{"crop_scale_min": 0.5, "tokenizer": "word", "loss": "sigmoid", "encoder_mlp_ratio": 4, "encoder_dropout": 0.1, "text_encoder_causal": true, "text_encoder_bias": "all", "text_encoder_qk_norm": false, "text_encoder_parallel_block": false, "text_encoder_drop_path": 0.15, "optimizer": "muon", "lr": 0.0042, "decay_fraction": 0.2}
Rows from block 6 of the image encoder of a small contrastive image-text model, named by matrix and row number. Rows with one number belong to one neuron. Each number is 500 + 25 x the weight over its row's rms, rounded and kept within 0 to 999. All counts start at 0. Numbers have three digits each.
After each neuron's rows are labels from the 100 images, of 14848, where the neuron reaches its highest value: "strongest on" is what is common among them. Only what is clearly more common there than usual is listed. The data: photos of plants and fungi (iNaturalist).
# fc1: MLP up (encoder.blocks.6.mlp.fc1.weight, 640x160), inputs 80-159
# fc2: MLP down (encoder.blocks.6.mlp.fc2.weight, 160x640, transposed), outputs 80-159

fc1.83:483446516526541493449512507453526514518461463514516469523463524487494512502494496450491452507472559493515511497486475531497466543518515453510531500489535492503562461489498496500499513511510473496482498432503505478493480541503482513519493490
fc2.83:470543507460528510509454508475487515520518474489461488508487449499490534547500523506502503540521501524490493510506528535443503490482492478535478539505459548444495538550476542532514498479485475512479490529518506519530488517481490513497535497
strongest on: family: Cactaceae; family: Asparagaceae; order: Asparagales; text has "yucca"

fc1.151:522525503519521538481535506529498510510561508493490545494492495522502543536523503516517479527485434546521538460507544478477506503482503515478486485453520544510453511507515535484490485485498492492520462477520479524501477488496513550465517525
fc2.151:503481482513521488522490568509449535509514515522530494449465503499491450536515510483495506508497503504526465486469532493463494524497551528497502449483510500486522512500514513444502510454485490527509521481467483547522516497475481532472514512
strongest on: order Teloschistales; family: Teloschistaceae; species: Xanthoria parietina

fc1.67:448472475496501520516522486478504525500492492487516522525532502500510480545491449461466481501532501465487520518506512504469516511504518482501484500522537513527509517516545525527535530489547472522530473494485478508460449484487504514485487486
fc2.67:495472511454483499455492516481485550533493525507475477512488513497491499497503487471460495492564485524501464516515500482537528519547523527527451513487485548516472500479501501460506462537526510495487467522500498492505486471544523502490594506
strongest on: order Asparagales; family: Asparagaceae; text has "yucca"

fc1.404:479537505489508538500499517515500491487528473518557526547443513478509478514544501526480557460512499516494485475502478507539511486487484504468493517493499452486481520501507516473510505442492497482486470480458497502489500567534530516515488532
fc2.404:476483506508473553486502466514475507504551480450456502493515517487498524520484516463511477472518528507476466527528492497514506522535497496522467492516521486494489499525507511502501475521494514504470517530500536469492535544536468491527461570
strongest on: order Fabales; family: Fabaceae

fc1.138:484527492488457536518520519514473462479510504504511508521500540513518484484541518494473540514522468480490476512556485522506509504444518493497461514456491449493506504481531479496462510469489479503493485536471453506525494561461494470486484521
fc2.138:463477520534501491511480492499452479535469506489495515526496519494511493481505519482488502504539521516514508477547488519525533536503510485535500498466520475511489535512558474492509478482493476506474465532500497512522469491551466472517461533
strongest on: order Fabales; family: Fabaceae

fc1.567:462517563494547482497493462512517487490519542462470510498446500497505473490508535514563525524510489515494486454483481554466478479496447498475531525506506531525520458488507495525504491483510521475495484505474474473477500484498496490508546545
fc2.567:441476500532538530506494545470509540470502462515489489479485527514506459468519494469501521510460489482498487486518516478477540500522458513486488554483477523482504505480469445514529464496502495496511492518435500522486496513515535485510486482
strongest on: order Fagales

fc1.256:492526461532514508458551515521495497476523476454470531467515476477496510436465523524496510544462519535486468479484494500503511513508535505462509542464479522523457519500521502483478478510503522486539500478521482537500520516494557512482491488
fc2.256:502464492473525495475537545439489497476498464479463526499483483443483443525506497505560465506523490482525499530475479477493498539524524518463433476507509515465505499509551498499480503507524491477499471487471497481534487496481495503502506486
strongest on: class Polypodiopsida; text has "fern"; order Polypodiales

fc1.626:489476511473534502483491514502513558536434510500468514512474536522461515500522530506513536432553538443511467498484503503490532494495475507554493504539500493489526470489498475464475526467458482503517491539517512453480514488507512523491488489
fc2.626:499523492501454480488516503480504484489499483504451503467462521547480525485485499507499514502513495468524531491502460560503541542529494487503491496477498516494483538480471543512491514486471514513500434503494487464490518463499507513503541522
strongest on: class Liliopsida

fc1.537:524520478488495515429500502523445480513491494484441510471484464506551532502487520502464500485477519482497492496474498539460516541498508487495482542501481456491523490482497504493493504526532453476508517520507504501506547535524479502522513506
fc2.537:540528479557534473488541458526451506473491504488485491508515461496492474458458506460464486497512482492490517523496497467522519505480538474534491511509500535505522533488502492476501525530459523457520522497523503501486534524502486527494509498
strongest on: family: Asparagaceae; order: Asparagales; text has "yucca"; family: Cactaceae

fc1.472:475469468520522468473485535477501475475472521479543491489500494503493505540518505492499490529479454493526460523509495499542480509514492458463575499502470506526518503439526522493530532530520516485497489488498509493502533532497509491497505484
fc2.472:489486489501504455508503487529505500467519513518526518479492510470483472523502514486467498475467502496514483527513500502479549483544457444505500498507499523485529493434488521514536526479510474474469483525518528461483547505532472446501482478
strongest on: phylum Basidiomycota; class Agaricomycetes; order Polyporales

fc1.156:532516473463524483540487533487492464537505492492504516514498488520503473505486465474497485509528543451514504464530496450475521527526513521546529504508475505474514490513491488478492496489493454521513430501486500490508484491519468486469525435
fc2.156:540526509489515526523474503541485500514499518533488524537531497475513510473467506461500503512523511481461481469533555524537527523513501487534504500505503542501471485487488502461462458523512495532487482520469514536489447510460519515465507474
strongest on: order Ericales

fc1.434:508504485512513523498509491528509467553530445459498518442489483556493538508522515502515456493528480507498509461485527475495502464513500528516500486507518505528542460484508532496531458531510493515537562542432515482529506497519513521510514521
fc2.434:499538502498510554497511488549519514523517473451459506476558442518523498509462490457489504522538456516454497492505497563526519492536493514515513514496507487499500520499541537450490462520530508491543508511503542511528495513545519531469486503
strongest on: family: Asteraceae

fc1.394:506509477515464512517511537511513490494545498482483508548505481520510462530513532499479497533504495468492492459476449519495481501473457483461487505508482488478506494480533531506500511542485487473472534489483478522475503508498472513524513461
fc2.394:523490482516477470514522535469522518481528549493482502528510497480454492480475508483495520498522488478501483485500468495554488496470459467494506457540452530489532499500515522519501518494500481484488523514506563551478505472515462468524479525
strongest on: family: Cactaceae; species: Carnegiea gigantea; text has "saguaro"

fc1.181:461477531488508512488498502512504503502518490452518541464541485529480484495492518462512486515507524479450455506513494518491514509491518505519477500490498501483464529466546489504556546517492513479498482485498503497509508504503494509479429456
fc2.181:511464511511568531510502455501571487543519479517470491488496483472549486513445526519513456528520519512468472506479481487477501538466469526501484463460511535517512479506485542500464531515508480460473491491489499466510534528501476500502456481
strongest on: order Ranunculales

fc1.553:494436490519498549458441510492508510485502474487491484501450495533508523565530495462483516496511492480515491490478464440493477487506468514467489512485468487496447508510492465511461459514473475545479527523494488502492484480545498502491506474
fc2.553:499502529507510540466489508539557504500482428504496505489542522501463465445525517493484459529507470494491501527527526528488511524531513494449488483507501516473487480564498452506515510470534505497529480458513502513455475483478466532544509539
strongest on: class Polypodiopsida; text has "fern"

fc1.608:533519465486509548452501552476470484488537533508493484501494499508471482504503507516469522510443542494534472523488471515525522499530543499515462516511488511521478503487488506493483509495514505482462461452516465462495552496479501444530452481
fc2.608:501495461482494497490506494529504461479509538476477509510518512522542469502481475516492490480467506492521470567472518446526522477500485481518504477492510535486519507483476515540477451520474495508488473526505493491439521494498511501497527537
strongest on: order Caryophyllales; family: Cactaceae

fc1.328:471526523495499491483469468486493542539507497468500491525505475554481498500485503465508525481449523496529524537502484507515516504509491484513518543506513471503470518465464512458515532474491514473502527461468473508488525494510512476507484496
fc2.328:501463476444452478519486494467464519529490519479510554494478440479525521484551512519525497511520484496487481532519519493480468496463500497518471529487482528518521485456484515505494499491528478515514477475507482485497488521499515483491482459
strongest on: class Lecanoromycetes; order Lecanorales

fc1.551:475511506498535526550501520530499512548491487488491517505483535510500517486537538482560507480483498490510544533499543522505526510461536478513502529485485492494446464496521497500533519477524478519494530470510511507486496541510516545487501529
fc2.551:525505534467536544529492479538524487532484506452520504490513493522522559499501491494484486504516508517515501480501520530546514474488476493498535457495508524484471482509491503446500533482522507478483518491488515491513497495491485515502478527
strongest on: family: Asteraceae

fc1.633:546499517496473499510503533527520520465456468494496497484508505519482518495486509525516478497463514503466501496505488504465485490516556544522513539535544508457501548532469483490517515512513535518513498497489503504500532535545515474500489472
fc2.633:463499509460486519504486518503509478497504509534500462550503460515459464486550509481485509470501484468552498533488544462508510498511526485537520495533530548505472496558482527491466503491536567542513459516450478485461488500541524464504471500
strongest on: order Caryophyllales; family: Cactaceae

fc1.413:469493481478503488508521462489518476536503474490476536495492544497526511521473521492465487478500526502500558549464467517532544499498483518465490494519479544546524493519493501503506488469502488491488527462515495519449516464520449500492488444
fc2.413:547481509511483478504523526464491484508515513517532501509482486513514520557517504531487498498482505481514529522472492498486503454483488472537494444492486506491501511509509446484589501497512503475477532495534493485513468527517480504461484464
strongest on: order Pinales; class Pinopsida

fc1.133:517540497491525510475458493528487482488505492519509483461503513482523538547491514530513526526511470492526521506520511476546534518532443464485483510562458443472484504464528518478474522523513513499494525481471518505483509524486503514494488503
fc2.133:481524532502503512485494515491513498485528521505527504517498502515483480496453492528567498491504491537488503520551473495455469489520448471506464506501497518496476542535475508484511541476440498552544547482499498488497483461533496514502521454
strongest on: order Caryophyllales; family: Cactaceae

fc1.68:486519482507497498519530521522493499546497473526538494461486505545511491507455560531511491480492475512499479514519460542519502505519494480464476529524526417462477503528492496540484512471517504531490528492538492541498505502471504509512454494
fc2.68:484490457503477498510461469513530477508497441548517518507446514556493499509499530539505525475502504483440482504517490512534504527487479467475502489488540508513479540485466486469529481533483500548468533526531549456479485491488535514496504465
strongest on: order Pinales; class Pinopsida

fc1.119:507539458530468450500493475534481481503483485496480513468504486535493474536497485518462484479519485490503541523482447509524461512506513515499538520461513484509440526505518512511514500496513507475536484529498515505533545524464509467512552545
fc2.119:537471539537492464469497513492476487463494490479519480509499478508477460483496480497511492463521494493451465547483489477509494542485512480475522510480462525561487485473537506532463539490466506494532494508468510529488504518500539500480568512
strongest on: class: Pinopsida; order: Pinales; family: Pinaceae; text has "pinus"

fc1.109:506472507505515465495467492501485526527485466459519505477512563523505486521540502530502494498482521460451513524474539518490458508490495515482476503455501518500495477497501512499521499497485519506552505517515508458529532534493497489487471483
fc2.109:466502524522527500501496531508495506562438507489508504525513496489461482511519473494503429557482535531515468504463474504547440484561506520523485503461518497498527476472500496478510541509504454506495509500490501447499470486486515525517459503
strongest on: order Lamiales

fc1.314:506528480440522477500495495482493481511469508464511479474484514524484536498442531452488484524492502472509496472527442467476543509491488509472496461497455515514506491464563467499491500512550491536519473489510454482506492533510478499487489469
fc2.314:520501478468541545475524478454507498480481487485489511505480485504475487519502506472443508511503501498501498503524518472432517531472513516452450496468509535484534500444451520490483524499531521498467482552528477498504524498491503545477490465
strongest on: order Asparagales; family: Asparagaceae; text has "yucca"

fc1.408:499490490488488488491494509503480485514498478459469504472444511488548534536548476453504466497478510523509489487509475472518472490495520507505509501506523504491511517488496505492545474536512486478526530499508465505501505512519486546514495496
fc2.408:563524502484514505487495504528467485510551473525523488500481508486485548552430482459464502498465475492529487476522504449507514449500500486523495499494512517523543524470488508491498470499504497470486495487551535502458486525504454505520508540
strongest on: order Asparagales; family: Asparagaceae; text has "yucca"

fc1.103:509488426473432484511498533516501488471508465512495490498474480491481491494498495517512491485525492506533499492485516470493502446478471503488506484498500470462511529454475435472529524499506493484506466509508497491487477514514478472517457499
fc2.103:489502513498525494481511499541536501529472484487530478502469512486564503508499505465523509557492520465479518528525495526523458481467500461493516515471424513518480509510493480513523510490537515508536511481535476504520472487514541494515490516
strongest on: family: Cactaceae; family: Asparagaceae; order: Asparagales; text has "yucca"

fc1.449:509522511444507460469508474470502517526508502467510485526518449492520466504459493490477486489505465451487505493498502471488564509506539499510496499520504459506502474492487526542543491500522488494528510515547485482505535514515482516496492492
fc2.449:516504526495478472473487475514514513471479484483522486476499454511469523451488535439491466506472491525427509500492515510500535540530500484509502510478543497511499496492483513564521546527483516454500520482493514503479516448526486510535501432
strongest on: order Asparagales; family: Asparagaceae; text has "yucca"

fc1.337:454529524476500464503480496528505483529490507441492494508511506543509490512527484508503552527524480505488492459461512506475501530433477491498488505511461523482492475508473480531543508529509492518513488511551538540484505514539476466469499499
fc2.337:493515468536483506506482541482511487489501472474487519536503487524483542526505488502479514512519506514514515480490523479517483492486470482539506501471482526496510514486527468491524477500522463528537530447520508522517561530508446438503493511
strongest on: phylum Basidiomycota; class Agaricomycetes; order Agaricales

fc1.266:531474539508525484509531473486518472493458413483512532518471470506518488486530548508513528536488487482478489471510475487451457467501494451523515503520487527479502486480504516519549523537565482492524487476490533519527509476525509501500500516
fc2.266:488524497516532507514535527504517527505480485517479502495528505500486512526501552522498499512448534474503446506500497481467507481522501477548518484449483476468482506531499548480496514478538495521482516524480523547519485488526502500506572539
strongest on: text has "yellow"

fc1.9:503500499520518463500491489478513469548493521479489548524520467543469523530498505449426516520552485493472478509523491522461511496498524517488524514524488525541490504507502464523498526543516505477495470485498514520480500514506536501491498548
fc2.9:528521522504495521483515466471501476508497532494494489511537505485483487479530537470482439468486517522517525517485482521530482523505535502505481510510500507500511481487490538427543515514518493533510515542492499490509508519475466490474487518
strongest on: order Liliales; family: Melanthiaceae; text has "trillium"

fc1.70:534520505470529484511483503506467491528529557540541513469529456534514522498493540490495502489490524520512502472506506442527522459487541463504490500500499488478502526493501481505480545516493502464481517477467503499462528529469520499505497556
fc2.70:494488494497476494557491503472477485518489511522550489522472495504523513502479520483528498471492480512532487505461493463526508496524457485483542448510522540489509477511469489464486526508512532482501520523554484477488495468517479543537520526
strongest on: order Caryophyllales; family: Cactaceae

fc1.76:487477521523499516475444452506483520501526504493521442476499478495493482501512520507505531479483535504464525514511479529499472485499502525534493492494507510532507524497482473531466498440458454487470532512530506545500530544500535497510511451
fc2.76:479495509515521509508498490517492493479540531531508494479482473500552491570474472483532514477499446553491494477495534515490507512487515469488499471513498512510504503492481518469487486460522526485523517532506494519479500493507480541518491521
strongest on: order Asterales; family: Asteraceae

fc1.615:500503533496488517486467484475470495556484510495487493517524525555497465500489523449454520513536523476490504471489499507472515529493523517498505513532502505512501510452542500495489553542470543487514499489474467508458477479535542503506494474
fc2.615:517481514493502520504465505474483540473522546468563464452521484508457496481481505485497438480468525510466466493535499525511544486488462505529476480495517527518509495519498506502542489480494474489467503497464560514490490549481494502538464503
strongest on: order Asparagales; family: Asparagaceae; text has "yucca"

fc1.439:491479497530471462457479502498508430436495506456517505503504479515479540477498481487519494472489567513511507469477506506491503500469467474485494441526535520521502545543489508492484472512531480491531535482503470488507494479508525511517491492
fc2.439:523476492513500497494467482518519475536483502528542500470449493516499492465526478513478489506450513470486477501481546536505528513545480473545469529507495527462514514519479494541482496503525503492491522455448498506536492539514500463511539503
strongest on: class Liliopsida

fc1.424:504455481493527458442461510505467502488494539456483513469536511523471517465469528483476509500509556480490514468477526489458488494560520508478445483540473471472475505502535517510537475503518488522521520522507494488513463507496524528465489495
fc2.424:525508476475479526472495475533503496514521479489488513479506471504461469491509484471505483467463518528516506487509478500484483521529506454500462447506518483504471502482512534549554489493468507509514495504504522457476525486502519472488436483
strongest on: class: Liliopsida; order Asparagales; family: Asparagaceae

fc1.586:532512509452486498507496541492508484495474437519499507533481468490496488485488501492511487493492524517502483456481500520554514470492519457505511473469511525479485480492510458493463516511538491513515523482466463521474477454507489461466543510
fc2.586:518516464500500476479536503486496508479542490512535500539527546502488474469468501512498472494480431508475479504514490505447533504513463496546440479539513503485507482509497495492443477511494509534492547527505469502483515537503466483467481508
strongest on: order Asterales; family: Asteraceae

fc1.250:537516510470455480495480476495502492533511466495490539502493499489482471519532520527512510509499471483520440492480532512465473525527504491519510488516481541504514510552502515479534435488534529509488491520475510514522549508486517556573500507
fc2.250:507493513526469508449463499538524533499467509451536574511462488499528497509460490536514592496519474499509505518502482500500461499527483464507528487519482481520517518509462474520509537506455482514547475560512487487482527491494503493520486491
strongest on: order Pinales; class Pinopsida

fc1.447:502468452517503511459485557531456511506488558491556536478477481543584497545560517473488535472529494481474486520497505484539476528513528533498513547528457541489502505524479515512488510492521499515481493487488479522518500503535514449477521530
fc2.447:538440490523496527441488521536516497489492505475528486502490488437550507539512468469510483495435486526527493516489497477493499507486510475508474483500501492457504513504482488483514515523494473471521497505529491485477512499498527524524506480
strongest on: class: Liliopsida; order Asparagales; family: Asparagaceae

fc1.332:517487459519500449519494489480484566502556469507504493501483463539507494501492512462494454479540490521503533488535483523511533512500503540538523506467469503514498507513513512493505503466508471484461518511457492502517515498483505460506466444
fc2.332:471478496489495444510472482515464534506531489480470496512514482471527487512485483486516468488455494528526512460443461523503510504512518498496539496487517546509538536512506524476529486519485528482478489540536496494540479482538521521464485507
strongest on: class: Pinopsida; order: Pinales; family: Pinaceae; text has "pinus"

fc1.140:468509533491522473500498458484470471461493522505535506474529537487484479544494496506525507509477493526519490465527507480459467482437472502515535536515492450470501485510511457514512516538520515534516524525511511517444502501528455457482539516
fc2.140:490462549498506494509517548459493522519513460485546518484497499498475477485522517473497524467536496464485522485505484467520503524485503546548498524525546526506527504522482503480505504517443484503517468498480487500512531534505511527476502560
strongest on: class: Liliopsida; order Asparagales; family: Asparagaceae

fc1.569:502533530510480465494525516517493458501512504444488507502480483509484441512498507507528508526508538478501524526463500501503487469483503523519520527505503475523491540494518487543454527510471521524479458481503456533478521503505507510444509483
fc2.569:508474522523534517570461457524534479465495448532495479509495484488491513504528519494493454502481483544507521512440496498495483513491475539477506494521513513492497493521482486549522459519465501483487475528496492475455476500484470535475501518
strongest on: class Polypodiopsida

fc1.59:524520525462517503489514518504514468462498453523506477514520476487492476549497536480487534521510520488453527510450511503488524500457502524501495538517444497511462540473508495489544479527500550487508481535529514520484490483507465505467500491
fc2.59:511483522517551505489481481511474470489516514457461485513483500489472471516479511499518505550500506570476512482477531475492508516540480503557497507503478513503504460503524566450505525474485483482450456523536489489482474518499471460529500511
strongest on: class Polypodiopsida; order Polypodiales

fc1.420:541444503502519503501478530494507547486472492486474452507489470499487489506493471515484460480555489457524544528546503524548484511490549480485454494505488440512479502545502540493544454506489500470529520472501494533500521528504523515495535480
fc2.420:517516529537527512533485536491534506484510515499486469470519534487506506482508495497525481484492462488514496561530497495508473543550525492448503506535501501485492533528480507497484460498433518519517501528494466499483463513486500509521494521
strongest on: order Gentianales; family: Apocynaceae

fc1.305:490477470498522491487521533488513515532513511463494561496485479548536475486463489496503545479495457509540543516543503510468511496538487539512464523484504505486523535527524530519535538471513505490478488481526506510494525501526510470497488477
fc2.305:507518499527510500534505477500499496484531491502503507496516511527528450463496469490463485492491475498489503513542479453482488487530497467530492438473524542480540500539487490467529478482497503473515505514566561516510499521490475480488448531
strongest on: kingdom Fungi; phylum Basidiomycota; class Agaricomycetes; order: Agaricales

fc1.113:496502509478483478524503485506497513510523521470550495530520514535500537515598514467491501523454513427528496529537528526530453456466540548503501500503534472496493492495510501512518482461504501468512501514503510453454490546492511534511507485
fc2.113:527521510520491512512468508472546496527509506551474510473541472528451539530520460495522489535429489496532476523471474493479488472505492529511508495546490492509506471474510472540486541466512502551476486509487499469491498523522506504515503497
strongest on: order Lamiales

fc1.253:476555514478513556539475484475486551501442519461479500507520488549484486489507480503519532487502478481537498473513480508491514473516538512501535508529511459520492540479544510493522501491506496478443516518489469533485511528518491550534504467
fc2.253:498493482491508572493492507468479490536483514491501491533522516511513473483505476501482488504504482528516522495506492464492510466529549503512485493532490522512532518471534444486485461493469494498492484505499505543533480480473496520463471464
strongest on: order Caryophyllales; family: Cactaceae; text has "cactus"

fc1.215:513469483469460493514485576516481452510564503526496457494492459475502495524492502474492490521457533432512541437517488496477529515460520513455498467534513514542490483512510484488500505494482475480512482518475489499510520518508456491504520486
fc2.215:519528493498518510476507478495468466490554487523525499510460541552510488467474524471507511496475471470515434487500501494522463533512471496450522495548524526457471447496494460484522503484493486480521522511469473533472499527498451508453463524
strongest on: order Asterales; family: Asteraceae

fc1.296:506469467476474493503496462517518478492539525516535521467515510491523498521537521512491470484518491506509489475484467523511505463521495519537466463482513448524485506485506571524543497451559502539515474519467481557539508482495489505530476544
fc2.296:506503515488482525494527547513526516496520474506521539508512463518555533527481511501489500494457495526471492489500536486479491539489452496492506494501526504450523515515467526504496566508487495484466470560463506483524490470486460443520477499
strongest on: order Fabales; family: Fabaceae

fc1.34:512489487522510511515520468451496515499539484494494512479509465511495490551497558483502498501492528523445521517448551526467510490521521503468501515512447524476495504499492536488488503496539481504524533458500532447501549523471452476522510483
fc2.34:475481514481482524504514482493495527464519530480494508513468495432518492518531466516520539494491497494510530526504555514460508497484474498500506459492480485490551506505481497461490520547519487501476511550475495519527536464489494511542516507
strongest on: class Lecanoromycetes; order Lecanorales

fc1.193:485502482533493495502476539466506507527467516471508506455500505480478512479467517490478551500500479561498486466450493492512506505519503493530544494509506452497531526480495519510510516541513502487506520480470501489460504506523488547497468509
fc2.193:457506517496500503562453474503466515560439497499504494491500454472449511486477506500514492514489510543467439451497496472460523476471483498494494491447501531487538517515538509508522499502488499479485475525463505531495513530499514545506469463
strongest on: order Caryophyllales; family: Cactaceae; text has "cactus"

fc1.575:486466493540493489514497446537528494523473507532490492480493506514530499498493486554536486516494446526492545497488520513537500503523549505467498482469517518466483516526499502505523490489503497480525461494492488499468524517480518517509516481
fc2.575:472479533502540467491487524502508486515471471481475478526512554516518534499489487512534507555504460482486506525478524467484498539472465520501522518482539504527524516491471504443503528480508460514497474521498525491513502521455493470469535517
strongest on: class: Pinopsida; order: Pinales; family: Pinaceae; text has "pinus"

fc1.510:514502504513499483449512529471543506510490547531483465486515527487504486483512487506489506530515559516467478478463523542516528475470514518498460534504488517487487481538499462475537477459505487512521524504439490536481487528487474463520451508
fc2.510:501503537456489495488484454482500464454457469551451513508524490452507523493520512487493442522508508489522476559501503493499487522500441505503493485513531553512537513462523476490481529511492490468510514537514514536503481453517517539500515488
strongest on: class Polypodiopsida; text has "fern"; order Polypodiales

fc1.237:453516476494498466510488553477525451469506483492501499510531516551488484498503495471518501473464527461482543459512495488491487453492529502527447495513499513522488462500478522529521467509513505509466547527498514508473491495522521501509478532
fc2.237:513535516521513493517466526508484493488521572478480480489522558458530463510511502497514499498501474504511463485541531453470493455472542477490505537457540531488502484491501538466457507517493538511525511521468475482525505489471507483505521478
strongest on: kingdom Fungi; phylum Basidiomycota; class Agaricomycetes

fc1.170:494487468527507487483506546501497506525495497532526473505490453550453472504523501510506511501495526516475483510522511546499477440516481511507524490475499506540473468499498476539523465497497495490560522509490497467454506496508502524488481493
fc2.170:465509457488513500517483556504482481489506495487490511495545432449474512470484499497489505470493536498475458506511488543546478535548466450499490519519495523568465505458501518487531488539493477474524484515526512513480541498506546489529489550
strongest on: order Ericales

fc1.614:505499469463510489437494469488575528502498479483473451489498488504546508511515517518490507478504535508465499522446509497536494514492517480475501519453500516520515499513550461490461511496541462495513528510493470525471545518518485512547506508
fc2.614:508546477500520548471524493429501532503500507454488464518539497506546479480495493510533486515528499476490481554495517460516469480498482517528526454507489537486525507460502457473494468501524503540522520482478542522514509461533498487520481520
strongest on: class Polypodiopsida; order Polypodiales

fc1.560:529506547538472468491462531519534536545459510493543477482520517501486485543497518488522460480523500489546524512529457495522492528512471492472522503492494502481497513526499458513520473493503486490487507502526501523473480494479543494472472450
fc2.560:529488515500466456524448471509525499541525521497510503514507485531524539458492526515548517506527467522494463539501461439510493536509478494496485487509467470525507533485498475465472526486478490487506468479553509522539492479428511496502493512
strongest on: order Pinales; class Pinopsida; family: Pinaceae

fc1.594:518505475484495536476459498507488504481483500505483495515480492486524560519475482505553505492523514547555498476524467495505493511516507490566496498513488474529514506488501495489542496495503522496461507463475506484503531483477480488556498465
fc2.594:541514470477502510503501448531506488502486493460486516488491479506497510488525490467488480480468487558482491487517483486470528520510449505548539482490529513502488506483468502511507511483497511510504536539474547523511517474505491510515512471
strongest on: class Lecanoromycetes; phylum Ascomycota; text has "lichen"; order: Lecanorales

fc1.42:532549483459500531495503527513472469581495538456496504490475537538524526516441489490516529521497514506516470474531489512526496514478491472493531450504529477537527502502495540503507467493468487528492499509471481484504499479458538464502466500
fc2.42:492523492508479513489519430471503514507489475506500483462519478518476510491464523468547521490496530506486509515513531495470470498492537532500467512526495474501489501471433479504492487521489567487505538518553508474514515527498489454547479495
strongest on: order Asparagales; family: Asparagaceae; class: Liliopsida